{"encoder_arch": "vit", "dataset": "photos of arthropod specimens (BIOSCAN-5M)", "image_size": 48, "horizontal_flip": true, "translate": 0.06, "mask_ratio": 0.5, "encoder_layers": 16, "norm_pix_loss": true, "init": "lecun_normal", "optimizer": "adamw", "final_lr_fraction": 0}
Rows from block 12 of the encoder of a small masked image model, named by matrix and row number. Rows with one number belong to one neuron. Each number is 200 + 30 x the weight over its row's rms, rounded and kept within 0 to 999. All counts start at 0.
After each neuron's rows are labels from the 100 images, of 14976, where the neuron reaches its largest size: "top examples" is what is common among them. Only what is clearly more common there than usual is listed. The data: photos of arthropod specimens (BIOSCAN-5M).
# gate: MLP gate (encoder.blocks.12.mlp.gate.weight, 512x128), inputs 0-63
# fc1: MLP up (encoder.blocks.12.mlp.fc1.weight, 512x128), inputs 0-63
# fc2: MLP down (encoder.blocks.12.mlp.fc2.weight, 128x512, transposed), outputs 0-63

gate.34,193,242,192,171,278,225,273,166,252,205,243,194,221,180,181,209,223,198,238,150,188,174,196,130,241,208,187,214,217,213,176,197,210,161,198,230,190,227,176,213,234,184,143,220,224,251,192,177,157,202,193,206,197,233,160,215,244,243,165,226,193,207,154,208
fc1.34,113,224,240,211,213,210,178,198,250,199,222,166,222,211,212,199,162,186,134,199,203,220,142,153,192,266,191,167,136,223,179,234,255,185,231,164,228,222,211,234,237,182,245,249,204,217,201,134,200,195,215,227,233,196,193,181,135,228,170,186,176,219,148,227
fc2.34,172,240,249,228,227,153,203,237,199,217,221,185,181,228,169,197,138,188,212,239,171,255,210,183,174,209,217,196,194,200,219,227,188,176,224,194,182,198,142,207,212,267,118,207,221,184,184,165,197,207,229,208,199,244,198,213,254,173,194,162,181,181,166,185
top examples: order Hemiptera

gate.225,156,208,251,119,200,149,154,197,199,183,183,232,174,216,190,207,227,141,180,190,140,196,213,186,210,150,188,218,233,223,263,196,212,205,181,214,218,211,218,206,175,186,214,208,203,216,204,173,215,140,215,190,165,132,183,212,255,206,203,207,192,220,182,230
fc1.225,245,185,140,246,193,237,221,207,189,210,200,154,251,238,176,206,176,214,222,241,260,221,175,216,184,243,191,219,167,196,164,221,171,193,210,230,170,167,169,174,263,222,185,197,225,124,228,226,198,196,199,189,255,246,231,192,165,165,216,194,198,227,222,226
fc2.225,172,184,232,216,206,168,163,189,196,165,202,249,200,169,236,177,228,194,182,202,177,269,220,232,223,190,183,235,202,149,226,226,201,227,209,209,154,230,178,180,202,264,238,179,197,164,202,242,187,205,176,191,237,152,218,194,252,175,179,221,199,239,202,208
top examples: order Coleoptera

gate.172,199,194,261,194,203,173,214,249,191,189,204,275,182,220,204,238,201,211,158,192,152,213,158,256,201,178,208,206,211,196,256,209,189,234,195,232,149,197,183,153,174,177,174,228,191,209,136,238,163,190,216,201,202,179,199,245,198,137,215,232,209,181,180,219
fc1.172,158,162,165,183,199,265,210,160,247,225,171,192,195,186,172,206,228,208,230,252,220,197,208,193,199,243,204,170,190,193,182,146,133,136,194,197,199,156,175,255,212,205,240,209,179,179,230,209,217,159,195,177,225,203,189,148,191,219,231,164,196,255,198,183
fc2.172,250,110,187,221,193,221,206,245,196,181,192,217,193,184,263,174,217,213,185,178,172,220,222,185,202,175,193,178,190,165,224,140,206,181,202,195,233,178,244,219,191,197,177,192,226,212,232,158,202,148,238,160,235,243,157,167,235,221,242,213,203,222,186,239
top examples: order Coleoptera

gate.165,218,193,229,217,226,208,179,215,240,213,177,196,229,189,180,203,246,219,241,225,235,128,201,157,207,244,220,165,255,215,217,194,192,230,200,190,244,232,170,253,161,173,235,194,175,211,206,157,148,294,207,248,129,196,227,180,182,233,202,201,173,161,185,175
fc1.165,178,217,197,170,252,199,250,187,241,177,258,206,170,206,227,197,232,197,181,177,160,238,224,247,192,143,207,272,203,165,169,201,180,214,168,182,150,208,231,175,181,193,132,205,192,192,225,226,223,196,221,179,224,202,199,215,227,182,180,259,209,216,237,213
fc2.165,153,209,193,203,217,224,195,195,207,197,194,210,234,198,192,165,202,233,212,260,166,180,174,203,198,183,196,191,226,190,207,209,212,195,185,171,183,175,191,207,187,208,195,202,163,182,190,197,190,166,195,215,207,188,184,192,215,216,205,207,221,204,206,209
top examples: order Coleoptera

gate.265,256,196,143,154,206,205,181,199,209,241,192,185,169,218,205,241,207,204,166,141,191,189,221,164,208,221,235,203,143,212,250,156,107,224,211,173,215,186,165,245,185,159,240,193,206,254,211,208,156,229,144,194,168,251,222,170,214,231,225,218,202,199,187,202
fc1.265,153,156,209,230,217,199,214,224,208,184,214,210,181,171,192,206,148,178,251,223,194,225,222,221,216,182,157,226,292,190,152,240,273,197,166,252,165,192,231,187,202,219,169,223,156,160,159,193,210,164,262,186,184,167,202,217,235,162,155,188,208,169,199,209
fc2.265,189,174,208,193,208,246,173,226,154,161,197,199,172,230,217,205,146,160,229,170,116,209,234,200,189,193,192,266,203,208,154,202,198,202,189,198,183,244,176,232,232,205,208,225,184,242,205,205,151,242,219,177,178,232,166,159,244,180,213,221,188,218,222,207
top examples: order Coleoptera

gate.412,230,240,228,204,171,197,172,205,240,289,203,197,223,184,207,172,193,255,148,165,232,182,192,117,205,221,195,211,196,240,195,185,172,231,167,210,228,220,201,185,149,143,215,185,186,153,216,128,207,235,215,230,184,201,212,181,171,205,178,192,199,181,189,209
fc1.412,193,166,218,177,216,216,184,242,186,180,233,250,175,206,230,233,188,174,200,178,140,236,225,232,220,173,173,175,245,153,170,190,199,179,197,190,167,196,168,200,177,198,151,226,184,234,178,239,194,118,159,173,159,233,201,193,216,173,260,195,175,192,202,207
fc2.412,185,193,236,201,197,241,156,204,209,210,192,205,203,186,195,179,208,207,177,228,190,236,195,180,206,191,191,199,201,202,218,175,210,209,191,196,176,193,205,217,189,205,189,225,218,183,187,190,194,187,200,210,204,193,203,188,164,197,202,216,192,211,186,208
top examples: order Coleoptera

gate.219,240,201,231,206,207,165,160,196,199,302,200,185,196,186,189,209,194,218,201,193,159,160,147,152,209,194,218,207,181,230,219,179,202,197,245,197,218,210,180,150,131,187,225,208,214,191,172,188,176,242,192,219,200,196,211,167,178,201,185,187,216,105,210,200
fc1.219,144,156,230,236,211,198,277,195,213,175,230,228,199,146,254,193,235,171,188,194,162,219,235,200,245,168,188,176,209,176,200,228,188,216,184,163,149,193,195,224,216,198,176,219,217,248,196,213,200,176,182,167,158,205,145,210,229,179,225,249,208,260,193,219
fc2.219,215,137,197,174,193,164,250,208,199,188,230,221,193,200,199,186,208,210,198,151,160,152,159,168,188,195,194,181,233,241,218,221,177,169,209,220,207,203,192,193,230,185,174,190,163,187,172,167,201,195,195,232,185,224,194,186,259,220,182,199,190,199,204,195
top examples: order Coleoptera

gate.368,182,182,240,206,198,216,139,238,236,222,219,189,192,151,227,200,209,213,207,158,180,171,213,165,244,201,214,256,257,160,216,197,231,240,171,204,190,205,207,245,145,192,144,242,217,188,217,204,228,175,230,262,124,195,175,154,197,183,224,174,158,228,190,161
fc1.368,220,191,167,187,216,151,244,195,163,183,162,209,211,228,177,218,211,160,187,248,150,257,214,232,155,203,198,161,152,269,167,161,168,181,197,215,182,167,159,167,262,244,234,200,211,219,182,206,174,229,170,149,282,213,209,214,197,196,149,221,245,178,227,243
fc2.368,179,131,191,187,221,284,167,249,242,184,204,205,208,191,247,193,213,199,223,155,120,291,201,203,236,189,203,278,204,197,204,218,210,190,209,195,182,208,228,240,202,222,137,221,197,193,221,200,168,193,219,208,156,252,185,199,235,178,261,226,171,202,162,244
top examples: order Hemiptera

gate.128,196,241,212,208,229,237,181,153,258,284,212,160,223,140,212,191,192,211,181,173,233,150,226,132,222,200,178,219,188,209,227,195,190,231,231,166,226,268,212,232,132,148,188,181,220,206,186,149,169,237,181,191,169,204,223,214,168,238,125,193,185,160,210,214
fc1.128,187,275,200,205,211,199,165,211,214,242,205,161,177,204,178,167,205,227,158,233,271,186,214,128,158,204,194,203,183,228,198,226,180,158,170,217,250,191,162,215,195,174,236,213,245,172,175,182,235,227,188,198,202,237,220,176,160,223,173,207,217,186,188,218
fc2.128,203,206,183,192,196,180,219,192,211,204,211,207,189,203,213,241,208,197,238,178,233,260,210,211,202,200,189,234,181,198,224,232,192,185,201,187,157,188,188,202,171,206,200,204,209,206,220,227,210,225,190,200,189,156,224,203,199,202,214,230,191,211,194,192
top examples: order Coleoptera

gate.419,255,246,207,230,195,168,200,189,209,262,200,181,142,194,160,184,197,201,132,194,173,198,196,206,176,162,235,186,236,227,170,174,168,128,227,220,229,227,193,186,182,195,219,213,204,158,212,170,194,224,205,195,172,174,177,160,153,204,193,133,181,198,251,179
fc1.419,158,131,170,147,188,257,230,212,243,170,229,239,236,191,233,191,191,224,241,226,183,217,200,203,250,187,166,229,165,167,196,230,211,291,196,183,152,178,196,241,234,180,156,229,199,230,158,197,174,175,203,241,196,237,234,190,245,168,247,231,169,232,179,167
fc2.419,197,146,211,225,194,116,216,190,181,200,227,203,185,189,196,227,221,194,168,205,219,186,194,203,194,215,202,191,213,227,224,216,202,184,191,212,203,176,252,170,206,200,190,183,191,202,162,194,191,201,175,187,206,198,237,177,205,210,152,199,206,169,229,160
top examples: order Hymenoptera

gate.113,220,193,184,223,213,181,221,217,168,227,242,265,189,216,206,227,143,154,196,194,139,164,242,181,182,198,133,211,209,164,186,219,202,227,129,195,200,130,188,197,184,176,227,213,246,195,188,191,226,172,181,177,231,177,244,198,218,171,154,165,133,198,224,207
fc1.113,220,207,172,215,197,223,217,175,200,161,171,194,186,243,203,265,172,200,236,220,149,208,176,150,247,167,135,214,247,166,220,215,273,201,174,198,214,179,164,169,229,140,236,169,168,209,179,203,154,185,153,218,220,271,247,188,202,199,221,196,182,190,161,224
fc2.113,204,198,248,203,208,212,191,192,190,187,199,223,211,189,219,193,184,235,202,201,193,185,199,202,240,204,225,248,171,246,238,203,188,172,203,184,245,191,263,209,200,152,186,215,190,159,187,162,195,205,202,222,180,179,188,197,248,169,248,253,177,217,211,204
top examples: order Coleoptera

gate.28,250,211,225,201,141,146,198,205,143,165,164,192,166,186,223,225,140,168,183,240,166,163,234,219,199,121,189,167,237,248,229,173,236,197,170,135,209,220,197,183,231,220,186,216,223,178,205,247,212,157,209,175,224,174,164,227,197,244,195,234,232,216,252,202
fc1.28,240,234,212,202,125,183,188,178,196,191,169,167,208,238,212,238,160,183,195,236,192,202,206,193,194,130,173,176,206,241,222,194,244,164,208,107,212,197,229,216,235,201,196,183,281,147,220,223,209,173,228,145,209,157,211,270,157,188,191,193,226,211,228,188
fc2.28,184,206,183,209,157,246,242,156,199,159,196,164,197,229,198,192,208,204,167,169,200,222,193,203,222,202,202,168,215,195,169,243,178,230,185,182,190,221,128,235,192,254,203,189,180,209,184,227,206,210,202,184,235,187,184,200,228,199,220,185,208,162,190,208
top examples: order Coleoptera

gate.260,170,197,221,128,229,236,180,203,254,213,242,239,222,167,267,182,234,232,191,217,215,184,188,165,212,200,170,230,238,194,187,168,213,237,190,178,159,212,215,240,164,174,127,216,145,207,200,223,180,165,223,201,172,212,155,173,188,198,163,202,204,164,164,242
fc1.260,152,225,187,155,232,243,178,249,246,178,247,257,221,148,258,192,223,180,189,207,207,186,168,204,219,226,214,223,207,163,172,175,206,192,232,174,209,262,213,228,162,178,119,251,178,211,216,216,173,177,228,241,226,174,195,181,177,184,186,214,178,171,170,225
fc2.260,211,207,263,210,176,182,111,192,210,224,195,178,185,158,199,190,191,234,158,203,237,185,193,202,204,194,197,155,194,247,192,154,230,218,209,168,202,204,243,245,219,180,208,191,193,176,195,176,195,174,229,196,188,170,219,207,165,218,159,153,209,198,216,184
top examples: order Hemiptera

gate.418,244,186,196,215,219,175,184,206,201,222,163,228,205,234,242,184,168,177,169,177,190,129,172,267,169,263,166,221,223,193,199,205,208,194,185,243,164,196,216,213,183,187,127,222,232,154,135,243,234,176,239,191,155,212,191,250,216,154,225,178,205,230,225,212
fc1.418,180,205,233,191,180,209,182,192,264,188,196,167,199,181,150,190,230,235,245,242,191,265,200,169,211,183,210,197,165,212,207,245,186,205,234,179,216,175,186,183,225,255,268,188,178,249,271,190,162,220,162,204,238,178,218,171,206,221,244,172,196,201,171,188
fc2.418,207,169,174,222,203,180,247,158,189,171,190,219,192,201,150,195,247,166,196,212,157,204,201,225,214,151,191,205,200,187,224,200,202,184,203,201,179,225,204,202,199,262,240,165,178,201,192,249,242,197,134,168,212,178,219,171,245,216,261,220,188,245,195,196
top examples: order Coleoptera

gate.121,188,172,247,227,237,157,192,224,217,232,201,222,143,136,206,185,199,211,170,190,201,207,157,176,179,227,173,174,208,219,172,137,176,232,179,195,197,163,170,169,203,119,203,198,204,182,191,188,232,213,207,170,263,178,200,192,183,187,173,195,205,211,196,138
fc1.121,185,168,162,177,194,247,196,216,241,185,219,201,228,219,169,250,203,231,209,249,200,193,236,211,221,168,205,251,195,175,204,250,228,180,184,166,163,232,205,215,183,246,179,209,194,215,215,232,180,184,190,184,124,215,192,206,243,174,230,204,186,222,220,235
fc2.121,207,159,208,213,170,204,174,198,206,199,212,196,227,194,176,171,189,222,228,198,184,229,140,227,222,183,240,149,188,213,223,175,185,248,224,293,219,237,242,187,220,165,203,191,162,171,209,198,234,193,190,215,189,204,207,229,212,200,256,139,170,189,175,237
top examples: order Hymenoptera

gate.48,180,280,256,192,195,138,193,202,233,169,235,197,200,153,224,200,215,188,170,160,203,151,236,171,231,227,157,182,251,233,210,187,203,206,147,162,225,203,210,202,188,190,209,214,169,200,172,163,165,230,197,187,180,156,191,209,226,191,170,133,219,147,187,234
fc1.48,227,222,183,202,230,159,230,182,167,183,224,192,162,181,151,191,165,170,194,256,125,202,216,221,206,199,187,215,222,224,209,201,194,200,181,235,190,189,221,177,184,235,172,213,246,207,223,287,151,185,218,103,170,192,187,226,264,209,213,188,175,176,210,150
fc2.48,178,215,195,204,201,210,211,223,202,226,213,204,182,194,244,183,193,220,199,154,235,132,230,195,204,188,189,147,201,160,199,216,222,190,172,201,187,200,245,223,190,118,253,196,198,232,237,194,192,240,197,220,167,167,189,210,147,202,182,224,200,224,193,203
top examples: order Coleoptera

gate.431,191,178,201,195,193,220,167,201,231,218,190,206,196,161,236,201,178,182,207,153,208,169,142,164,258,203,143,247,223,181,225,242,199,226,198,200,182,215,187,246,172,194,171,218,171,248,202,211,218,206,227,276,148,214,231,234,184,209,192,177,171,174,155,187
fc1.431,206,180,209,195,185,178,207,206,161,177,180,193,176,223,128,230,179,200,221,216,148,229,234,247,144,202,211,143,179,225,199,178,198,204,176,182,210,216,174,163,218,264,198,210,249,152,177,180,185,178,170,149,241,214,185,184,225,183,216,202,229,225,266,186
fc2.431,191,151,153,222,196,265,210,157,233,190,233,202,224,212,255,155,226,195,238,177,144,227,186,160,227,195,206,258,227,176,184,217,216,174,180,227,209,208,169,243,232,209,164,178,172,205,212,204,176,196,227,197,156,214,171,194,262,188,287,197,188,200,183,196
top examples: order Hemiptera

gate.328,246,191,204,159,151,222,186,206,172,210,205,207,207,136,169,240,143,193,219,168,192,226,242,195,187,250,173,159,182,231,208,203,169,196,147,191,221,180,125,217,164,226,186,194,217,231,227,204,156,188,262,180,175,237,193,181,244,175,174,218,235,213,251,196
fc1.328,139,243,255,199,260,191,222,194,217,157,209,228,180,219,242,202,253,202,177,228,170,145,123,209,244,144,246,235,175,170,251,198,217,219,177,250,134,229,232,163,175,165,221,201,184,210,196,157,224,209,196,196,211,229,166,210,224,198,257,200,202,200,165,200
fc2.328,241,206,239,178,165,252,154,191,224,219,195,144,118,219,242,235,187,178,210,195,192,246,164,166,219,176,200,203,222,223,232,183,196,189,199,232,202,203,173,241,263,211,226,197,223,224,178,223,250,201,237,156,228,257,183,193,213,204,211,186,225,185,191,193
top examples: order Coleoptera

gate.454,190,216,186,177,191,144,213,245,194,233,201,178,219,148,172,193,134,196,228,201,206,189,247,179,204,234,232,162,253,183,175,179,192,232,113,225,204,179,235,176,192,212,126,223,163,109,147,153,214,216,247,245,197,219,206,238,249,151,171,191,233,196,220,161
fc1.454,204,227,201,232,198,147,240,229,182,223,231,200,224,168,182,199,157,190,226,198,227,183,200,164,203,251,214,169,237,178,189,143,212,236,113,177,196,216,229,164,176,178,124,228,180,115,189,171,203,230,220,246,161,230,172,229,186,134,162,189,251,171,266,163
fc2.454,219,267,201,250,215,200,203,217,172,184,190,162,150,211,191,150,221,203,184,237,197,208,201,221,215,198,226,126,216,174,165,201,216,207,244,240,263,175,230,199,188,192,247,190,179,179,183,219,157,182,160,185,204,210,206,189,177,217,224,149,195,221,218,197
top examples: order Coleoptera

gate.75,220,227,201,170,186,229,199,240,245,164,196,227,177,194,199,220,265,170,166,160,184,183,227,173,193,168,200,225,152,197,185,204,241,206,174,156,187,216,172,203,214,174,193,232,195,146,200,206,155,219,161,193,209,178,195,198,223,231,203,191,241,193,178,248
fc1.75,191,169,193,231,260,196,189,177,136,233,174,160,226,185,239,217,148,251,191,226,210,207,192,230,251,247,162,218,229,185,235,176,157,207,155,168,186,199,200,153,135,193,191,163,220,232,186,205,200,196,260,154,210,227,149,206,174,197,188,183,224,178,232,155
fc2.75,162,150,215,212,190,204,220,208,215,231,188,203,158,215,223,229,197,209,230,249,141,233,219,185,220,143,221,252,225,229,260,183,222,212,150,174,127,265,225,201,216,189,205,216,207,168,201,208,206,168,169,218,218,223,188,200,263,252,235,233,182,186,189,203
top examples: order Coleoptera