{"encoder_arch": "vit", "model": "masked image model", "dataset": "photos of arthropod specimens (BIOSCAN-5M)", "train_examples": 97500, "image_size": 48, "crop_scale_min": 0.7, "horizontal_flip": true, "translate": 0.06, "rotation_deg": 10, "method": "mae", "mask_ratio": 0.5, "loss": "mse", "encoder_norm": "layernorm", "encoder_norm_position": "pre", "encoder_activation": "reglu", "encoder_mlp_ratio": 4, "encoder_head_dim": 64, "encoder_fused_qkv": false, "encoder_bias": "all", "encoder_qk_norm": false, "encoder_layer_scale_init": 0.1, "encoder_parallel_block": false, "encoder_inner_norm": false, "encoder_patch_size": [6, 6], "encoder_layers": 16, "encoder_width": 128, "encoder_positions": "learned", "decoder_width": 256, "norm_pix_loss": true, "decoder_layers": 3, "init": "lecun_normal", "residual_init": "zero_last", "optimizer": "adamw", "lr": 0.0018, "beta1": 0.9, "beta2": 0.99, "eps": 1e-10, "steps": 4000, "batch_size": 64, "epochs": 2.6, "lr_schedule": "cosine", "final_lr_fraction": 0, "warmup_steps": 200, "weight_decay": 0.4}
Rows from block 5 of the encoder of a small masked image model, named by matrix and row number. Rows with one number belong to one neuron. Each number is 500 + 25 x the weight over its row's rms, rounded and kept within 0 to 999. All counts start at 0. Numbers have three digits each. After the name is the row's rms in percent of the matrix's.
After each neuron's rows are labels from the 100 images, of 14976, where the neuron reaches its largest size: "strongest on" is what is common among them; "colour at peak" is the nearest of a few named colours to the mean colour under the peak. Only what is clearly more common there than usual is listed. The data: photos of arthropod specimens (BIOSCAN-5M). In brackets: how many of the 100.
# gate: MLP gate (encoder.blocks.5.mlp.gate.weight, 512x128), inputs 0-127
# fc1: MLP up (encoder.blocks.5.mlp.fc1.weight, 512x128), inputs 0-127
# fc2: MLP down (encoder.blocks.5.mlp.fc2.weight, 128x512, transposed), outputs 0-127

gate.236 102:493491515470515531493530534487533531469506519504478541506457481482501491507498485529457489449467482497497506469513460526488488457527467519503514528494494519438526502482533470539540449499489527531485496514502526477499489492508556493491489531483485494522508519468475532473545526496532521488505454509469501490520460484525455476495486549458527465495486470511515495533475486507517488508542
fc1.236 096:500489482512498453534457464504459485524495478472502480492507519514476529467442502500472490530481504496490554482500516496520497502495537475496503472509470514522485469474497515509488538524504518480527550493501516519493509511493415456468505505558502483527493463523505514545479467505431461492496553481519524503477488516486516528508487482511484532536482529450508506491511487513475514493474
fc2.236 095:473439509514482544501492509506488468530497523496500510535504514532488489502470464483495432488512519554494534522526498501488479513488481494527489498454502540519563526508439494482496502483477549512479513544533553528518484470473467526508499559501489478480496452478465529526540484472498488485503525486478477546496523488505492516477502501508475499513527508480476511529491489532528483490500
strongest on: order Hemiptera (42)
colour at peak: grey (55); brown (26)

gate.20 083:455472517477490510507530514503532503476539474570484490516460481504538488508505467531474482525506489477498497487474468492483499478479483483485488489466491479527500448523552519508531465521468496472492539524518530521534482467484503474478534544505459480524498500517491503529493495463541485480499471512515462461484479530527514485511456509478530473492482483514510512518463451517467546493542
fc1.20 064:524513509523505500485509526488504519477480488451501541508472509519492504518530515494498498492466532474502470492479493503511472513512531509538503531563503474501534500499510485515488525458472535496458500507540521452527501501467533492462476545514484504506445510490469498452522509514493512500535476513450474527487478549529501430517500476484503498478478491574558491479480515517497479497518
fc2.20 054:517498492462498518497445506497494488524495491489538497490518517470487532473518499454476593490530527500493477509480450504496502493467490500485482499504504476547482504503538497448490516483527510463510460480464514503490519519434492526480472476506486484523540559532497517561488519500499483522504482511495480474476491503558478503485547482505497508504534533497465456526494491504490478495489
strongest on: order Hemiptera (53)
colour at peak: grey (57)

gate.426 096:492503498531495464516466446506491556466455459514487501506519466501517511511517519441526492525501489507467538468473504471462480491521461506528508499517473500442480437507522500567495475494512475531477527534484492507542487479497500494483500484484488492522489498497487455499534523504487482525498487479521499452519505520514477492501464521479482536528502466447479467465520477534480503507513
fc1.426 094:481484516463506523516502527512503490515521515463532464513486544508515527516512489530462556485466466510513452477538480510543504515531485461467501496478492479545484499481501472458502527502512475505528440475517563483510467486500546488512520489515528511457482498497505498499451495512501499478524516497481515529492522469479490516543514486492498497486458566551520513477474498452489491516498
fc2.426 094:505480490506510509516482496521502506501519548508484509484481510533452495518552437533524465507504488528519482444464483480497526483523517516513474539485491468495530447490497509493508526497527495474513577520493499522470481467522490511483472469486492497503457469535490560488525489495467526482494470500457488535503501534491526527518493455547463523532479502519501492503456463503494494498529
strongest on: order Hymenoptera (42)
colour at peak: grey (73)

gate.279 078:464471539511523521495463516527513507527473503543513510503473501535521498539540457553527472506498523483535464479490464529480532527496509558518501465462491523479475473460481522510555449512526498461503529551491483479485463487495498499489495474527457468519512482552484517491522473534491478499513495484493465469534490528531516501479501498495512484508516517476540493477472502506506501468509
fc1.279 072:512506485533505533514483481502527465470471488537480540522466548480538513505492465548485498489500552500504479531493508523494525523459534512506479526507480528505492492493475562483539479536466503473454546504481472466520494503448503512474479481462512527497517479501500483470549480519531507542509517515482521490541484487504459500490459455499530487510481499490511470452495521531512486481509
fc2.279 078:527506515497556434462478514505492487523469479473552517451511537461498496484475522473476538511485516472519488565539489490477477527482511520503488476529483478504461512515491486499501523504540545501489477507489500503521508500490488509491504505511544486514525578524499455500508552532478487478487490526536502443512466500462488543493518479504494520514520489487535479511533488500482508519490
strongest on: order Hemiptera (37)
colour at peak: grey (50)

gate.83 075:498479516475509516519498546515524527473469544549521505537472511524514512517503474531535494486502494544486525482455496499478490450514515489502517533480482526477512482504505493550505493506488476486463514552544511475495545452498481527477482491463430529557498522501503501477559513493540519500497464460503489483476495554519506468513473522515510508520524481519501485534507466494507508508507
fc1.83 072:515495486510488474488450496542495480512498433523454431518510473533516507454506451539479464536502476478479517502518496513504543497487501499492464520463498498526516515483544483496504518494499522522546511505469570506463476514491479517517546465535493483442510491500486482505542500510470510517517535517483495504524532484495487514541514498522490490504513489490538494468478495447510472499497
fc2.83 068:550472529519521477475488498514474491508506513493470484538466517500532506480516455487464521507492505498477475470493479472461475485491489545499463526506497519523503476453478530475549528479500510514524485446460515530474468489492476530465504502498551473508496483473500512509499471472493496471501460515527507532493455538537444519515484534511518532483463478511494491523479476532496539463544
strongest on: order Hemiptera (44)
colour at peak: grey (31)

gate.255 112:482511525465460499487487526513499466521497490502523514489504510478503475543487480515521442539492469536466467502511489515514460515530537464481519499485481476493544501510522489519489516472501474492505536526535534491543508502449530506487468496468439471509475451561494516501517495511471500505490478483513469512498476483543470493555494497507468498478474504518511500503466490469500548552538
fc1.255 122:479528527511446524483515521559504465527449531517494520505456525501525471530518488488510463504477483528516499511518484492494480504513498491536457539509502499501559529483502471475476503471475480527529483503503530470537541544482557526485458521491466504491467487497498532512532488503468510467493512544521472518480458503510493532522521506497487447524495513498493503517466473504486515534542
fc2.255 134:524498474504528493525496489512501528489507440534485471483462534475512516493486550485500459508488523568499513525501532496530451512480487497508499476517504558490486486499519511519552502518497475485468481491555452534478473480447441515486498493518516520503555529481481547498501478526499471510511523504519555519518504471462521511504465507483536492483498526460512497510522497507484487511490
strongest on: order Coleoptera (48)
colour at peak: brown (80)

gate.316 086:518471504510530448479517500523504487465494539510448496462474523538492508515520460456501530465510489543476543488504457488507498491520506492505456472484506484490490496506529511511486483511478500498533487503510499539470505484512482478456532502515472462526484461502528495559494498504513473483490480471470536472509511513531498517530478496471463540450555485479485493507502481509460543523564
fc1.316 071:518487502492484469565444507488482515515548477498517485525486497495515512505491472512542478484472548553507489496497523508524504481515490505504518495478537506491495473483540493498510528502525460471520536474502526462529481527476571514499482456491487526493511531487495514498510468505497534476478487489535519565501492484468533479463533558508531523482498481513524484478461505520486460457473
fc2.316 064:535475480514484483502486532497504536503515504524502444558531498486497521472488496461507471525523466501487491527459507501526501445485459473496509486486503510480512452513477530489517486558521517509505505483497494508495493456453472492491488517496529465487548570487487531550485475513516472507505481489521484508499538512513570488475493516512480544510503479436473487499519519530478499479492
strongest on: order Hymenoptera (41)
colour at peak: grey (55)

gate.193 099:473506520488500523454480536507544481514476495528511539480457474496536464532469554518464499518490506479529453507514483528474447506488508524527530483511473465520517518488532514509474442492484494481499503518511513491539528472491524488483508549489490455528512506491489454512497510505489499549520480497484478489502498473471491487448493508475510485441471470506535519473461475486556497500501
fc1.193 099:455522500493518555442483566513533509506430538497500531492454488497526444540535508500491474499523509500526478516521519529466461486516490486532503486507511501493507504514483504523492452484454490499497503499532532494571547486527531507478479548479518463529524498474513494508513534505504503518483484511520492529482499527516489491487504462527483516478488472520526498481474507524522476470495
fc2.193 106:536514494527534472499464502499521499512494484498532440496547505488538522476489485462506488509505486489505455521527479471539527474487449527494493484527530428544472480481511498450547530490517516482529453445494475519491519485499528496518516473505549495484475514497536511487489474469483514474479446497532531465506496502542499516503464528478542498498513482512486503490470486489499503482502
strongest on: order Hemiptera (40)
colour at peak: grey (52); brown (29)

gate.62 104:526436520527479509470512505485518537471517541508469477515515513450463513498484450570498499536489558535458504499507469520487475451492452499474524495493476518501506495507506510535501500484485472555450498523513508516447495471471551522490519514496477473516513489511484510505487522516525478511496505459505490477480504526546512512478491514518556492491523467472504493523497499495522534498504
fc1.62 097:527462490516490515470500522475531533505529553488497495516529530459450484533520487562498522524490528544467497465514524531488492460463493497486526476502510493499493486552510518501461503527486473534450467509513494490521493462482555504454476514501493492490531476504480510467477515513517465546501499491517482469483506526499542489472507489517510458522518468484480532483471516487558500505524
fc2.62 100:498542526521490435488526474532476515491531485497438519472530504461514503485500501456496523557509486509485483504476514507496478499505524453470504506504486489459460521512509494505429518506526505489496475464474483536478523520482501486500508473505493526485551557518505484541479523530491491506514456533513479468503489536498454511509469485503494503492513517485492504495539524501465571480522
strongest on: order Hemiptera (31)
colour at peak: grey (42)

gate.417 108:504490478477486497491512494528480482520534475512528505477518458505528472498489485475498483500502519470521505480518452493508540504504469479492497503477503483491525498505541529505528513519516514541534511561469513509509530481498526483543510478477463504582518487526501506547457491465472457499521505499471504527514463510549515549484467515483535496494511523523493476505464438449526479463498
fc1.417 122:497509485451458535507520545478501462540531453546521463527498510468502520544480485515514511471506570481480501528499473546515538454508502488480504471494511504509466488507492504486460521474494538470523511508511503481507516508469538426515473513540505537538506488480490469500464514483511457517494502494487500492448505493513472482488489528479512502530532505501484517500481446516499513481490
fc2.417 150:524488541560510483447521501530476509494489474520467486503527503516545478466490443494489540503476502461517466526476514527507482484534508474499436492510487451478517489489485489480501480496512525477484527508476471484521481528525538518462517484526558482503507535523506453484531528529482547510508510548465505475510486500505467540544490505497474522474526484465511502497476507510483489487525
strongest on: order Coleoptera (46)
colour at peak: brown (86)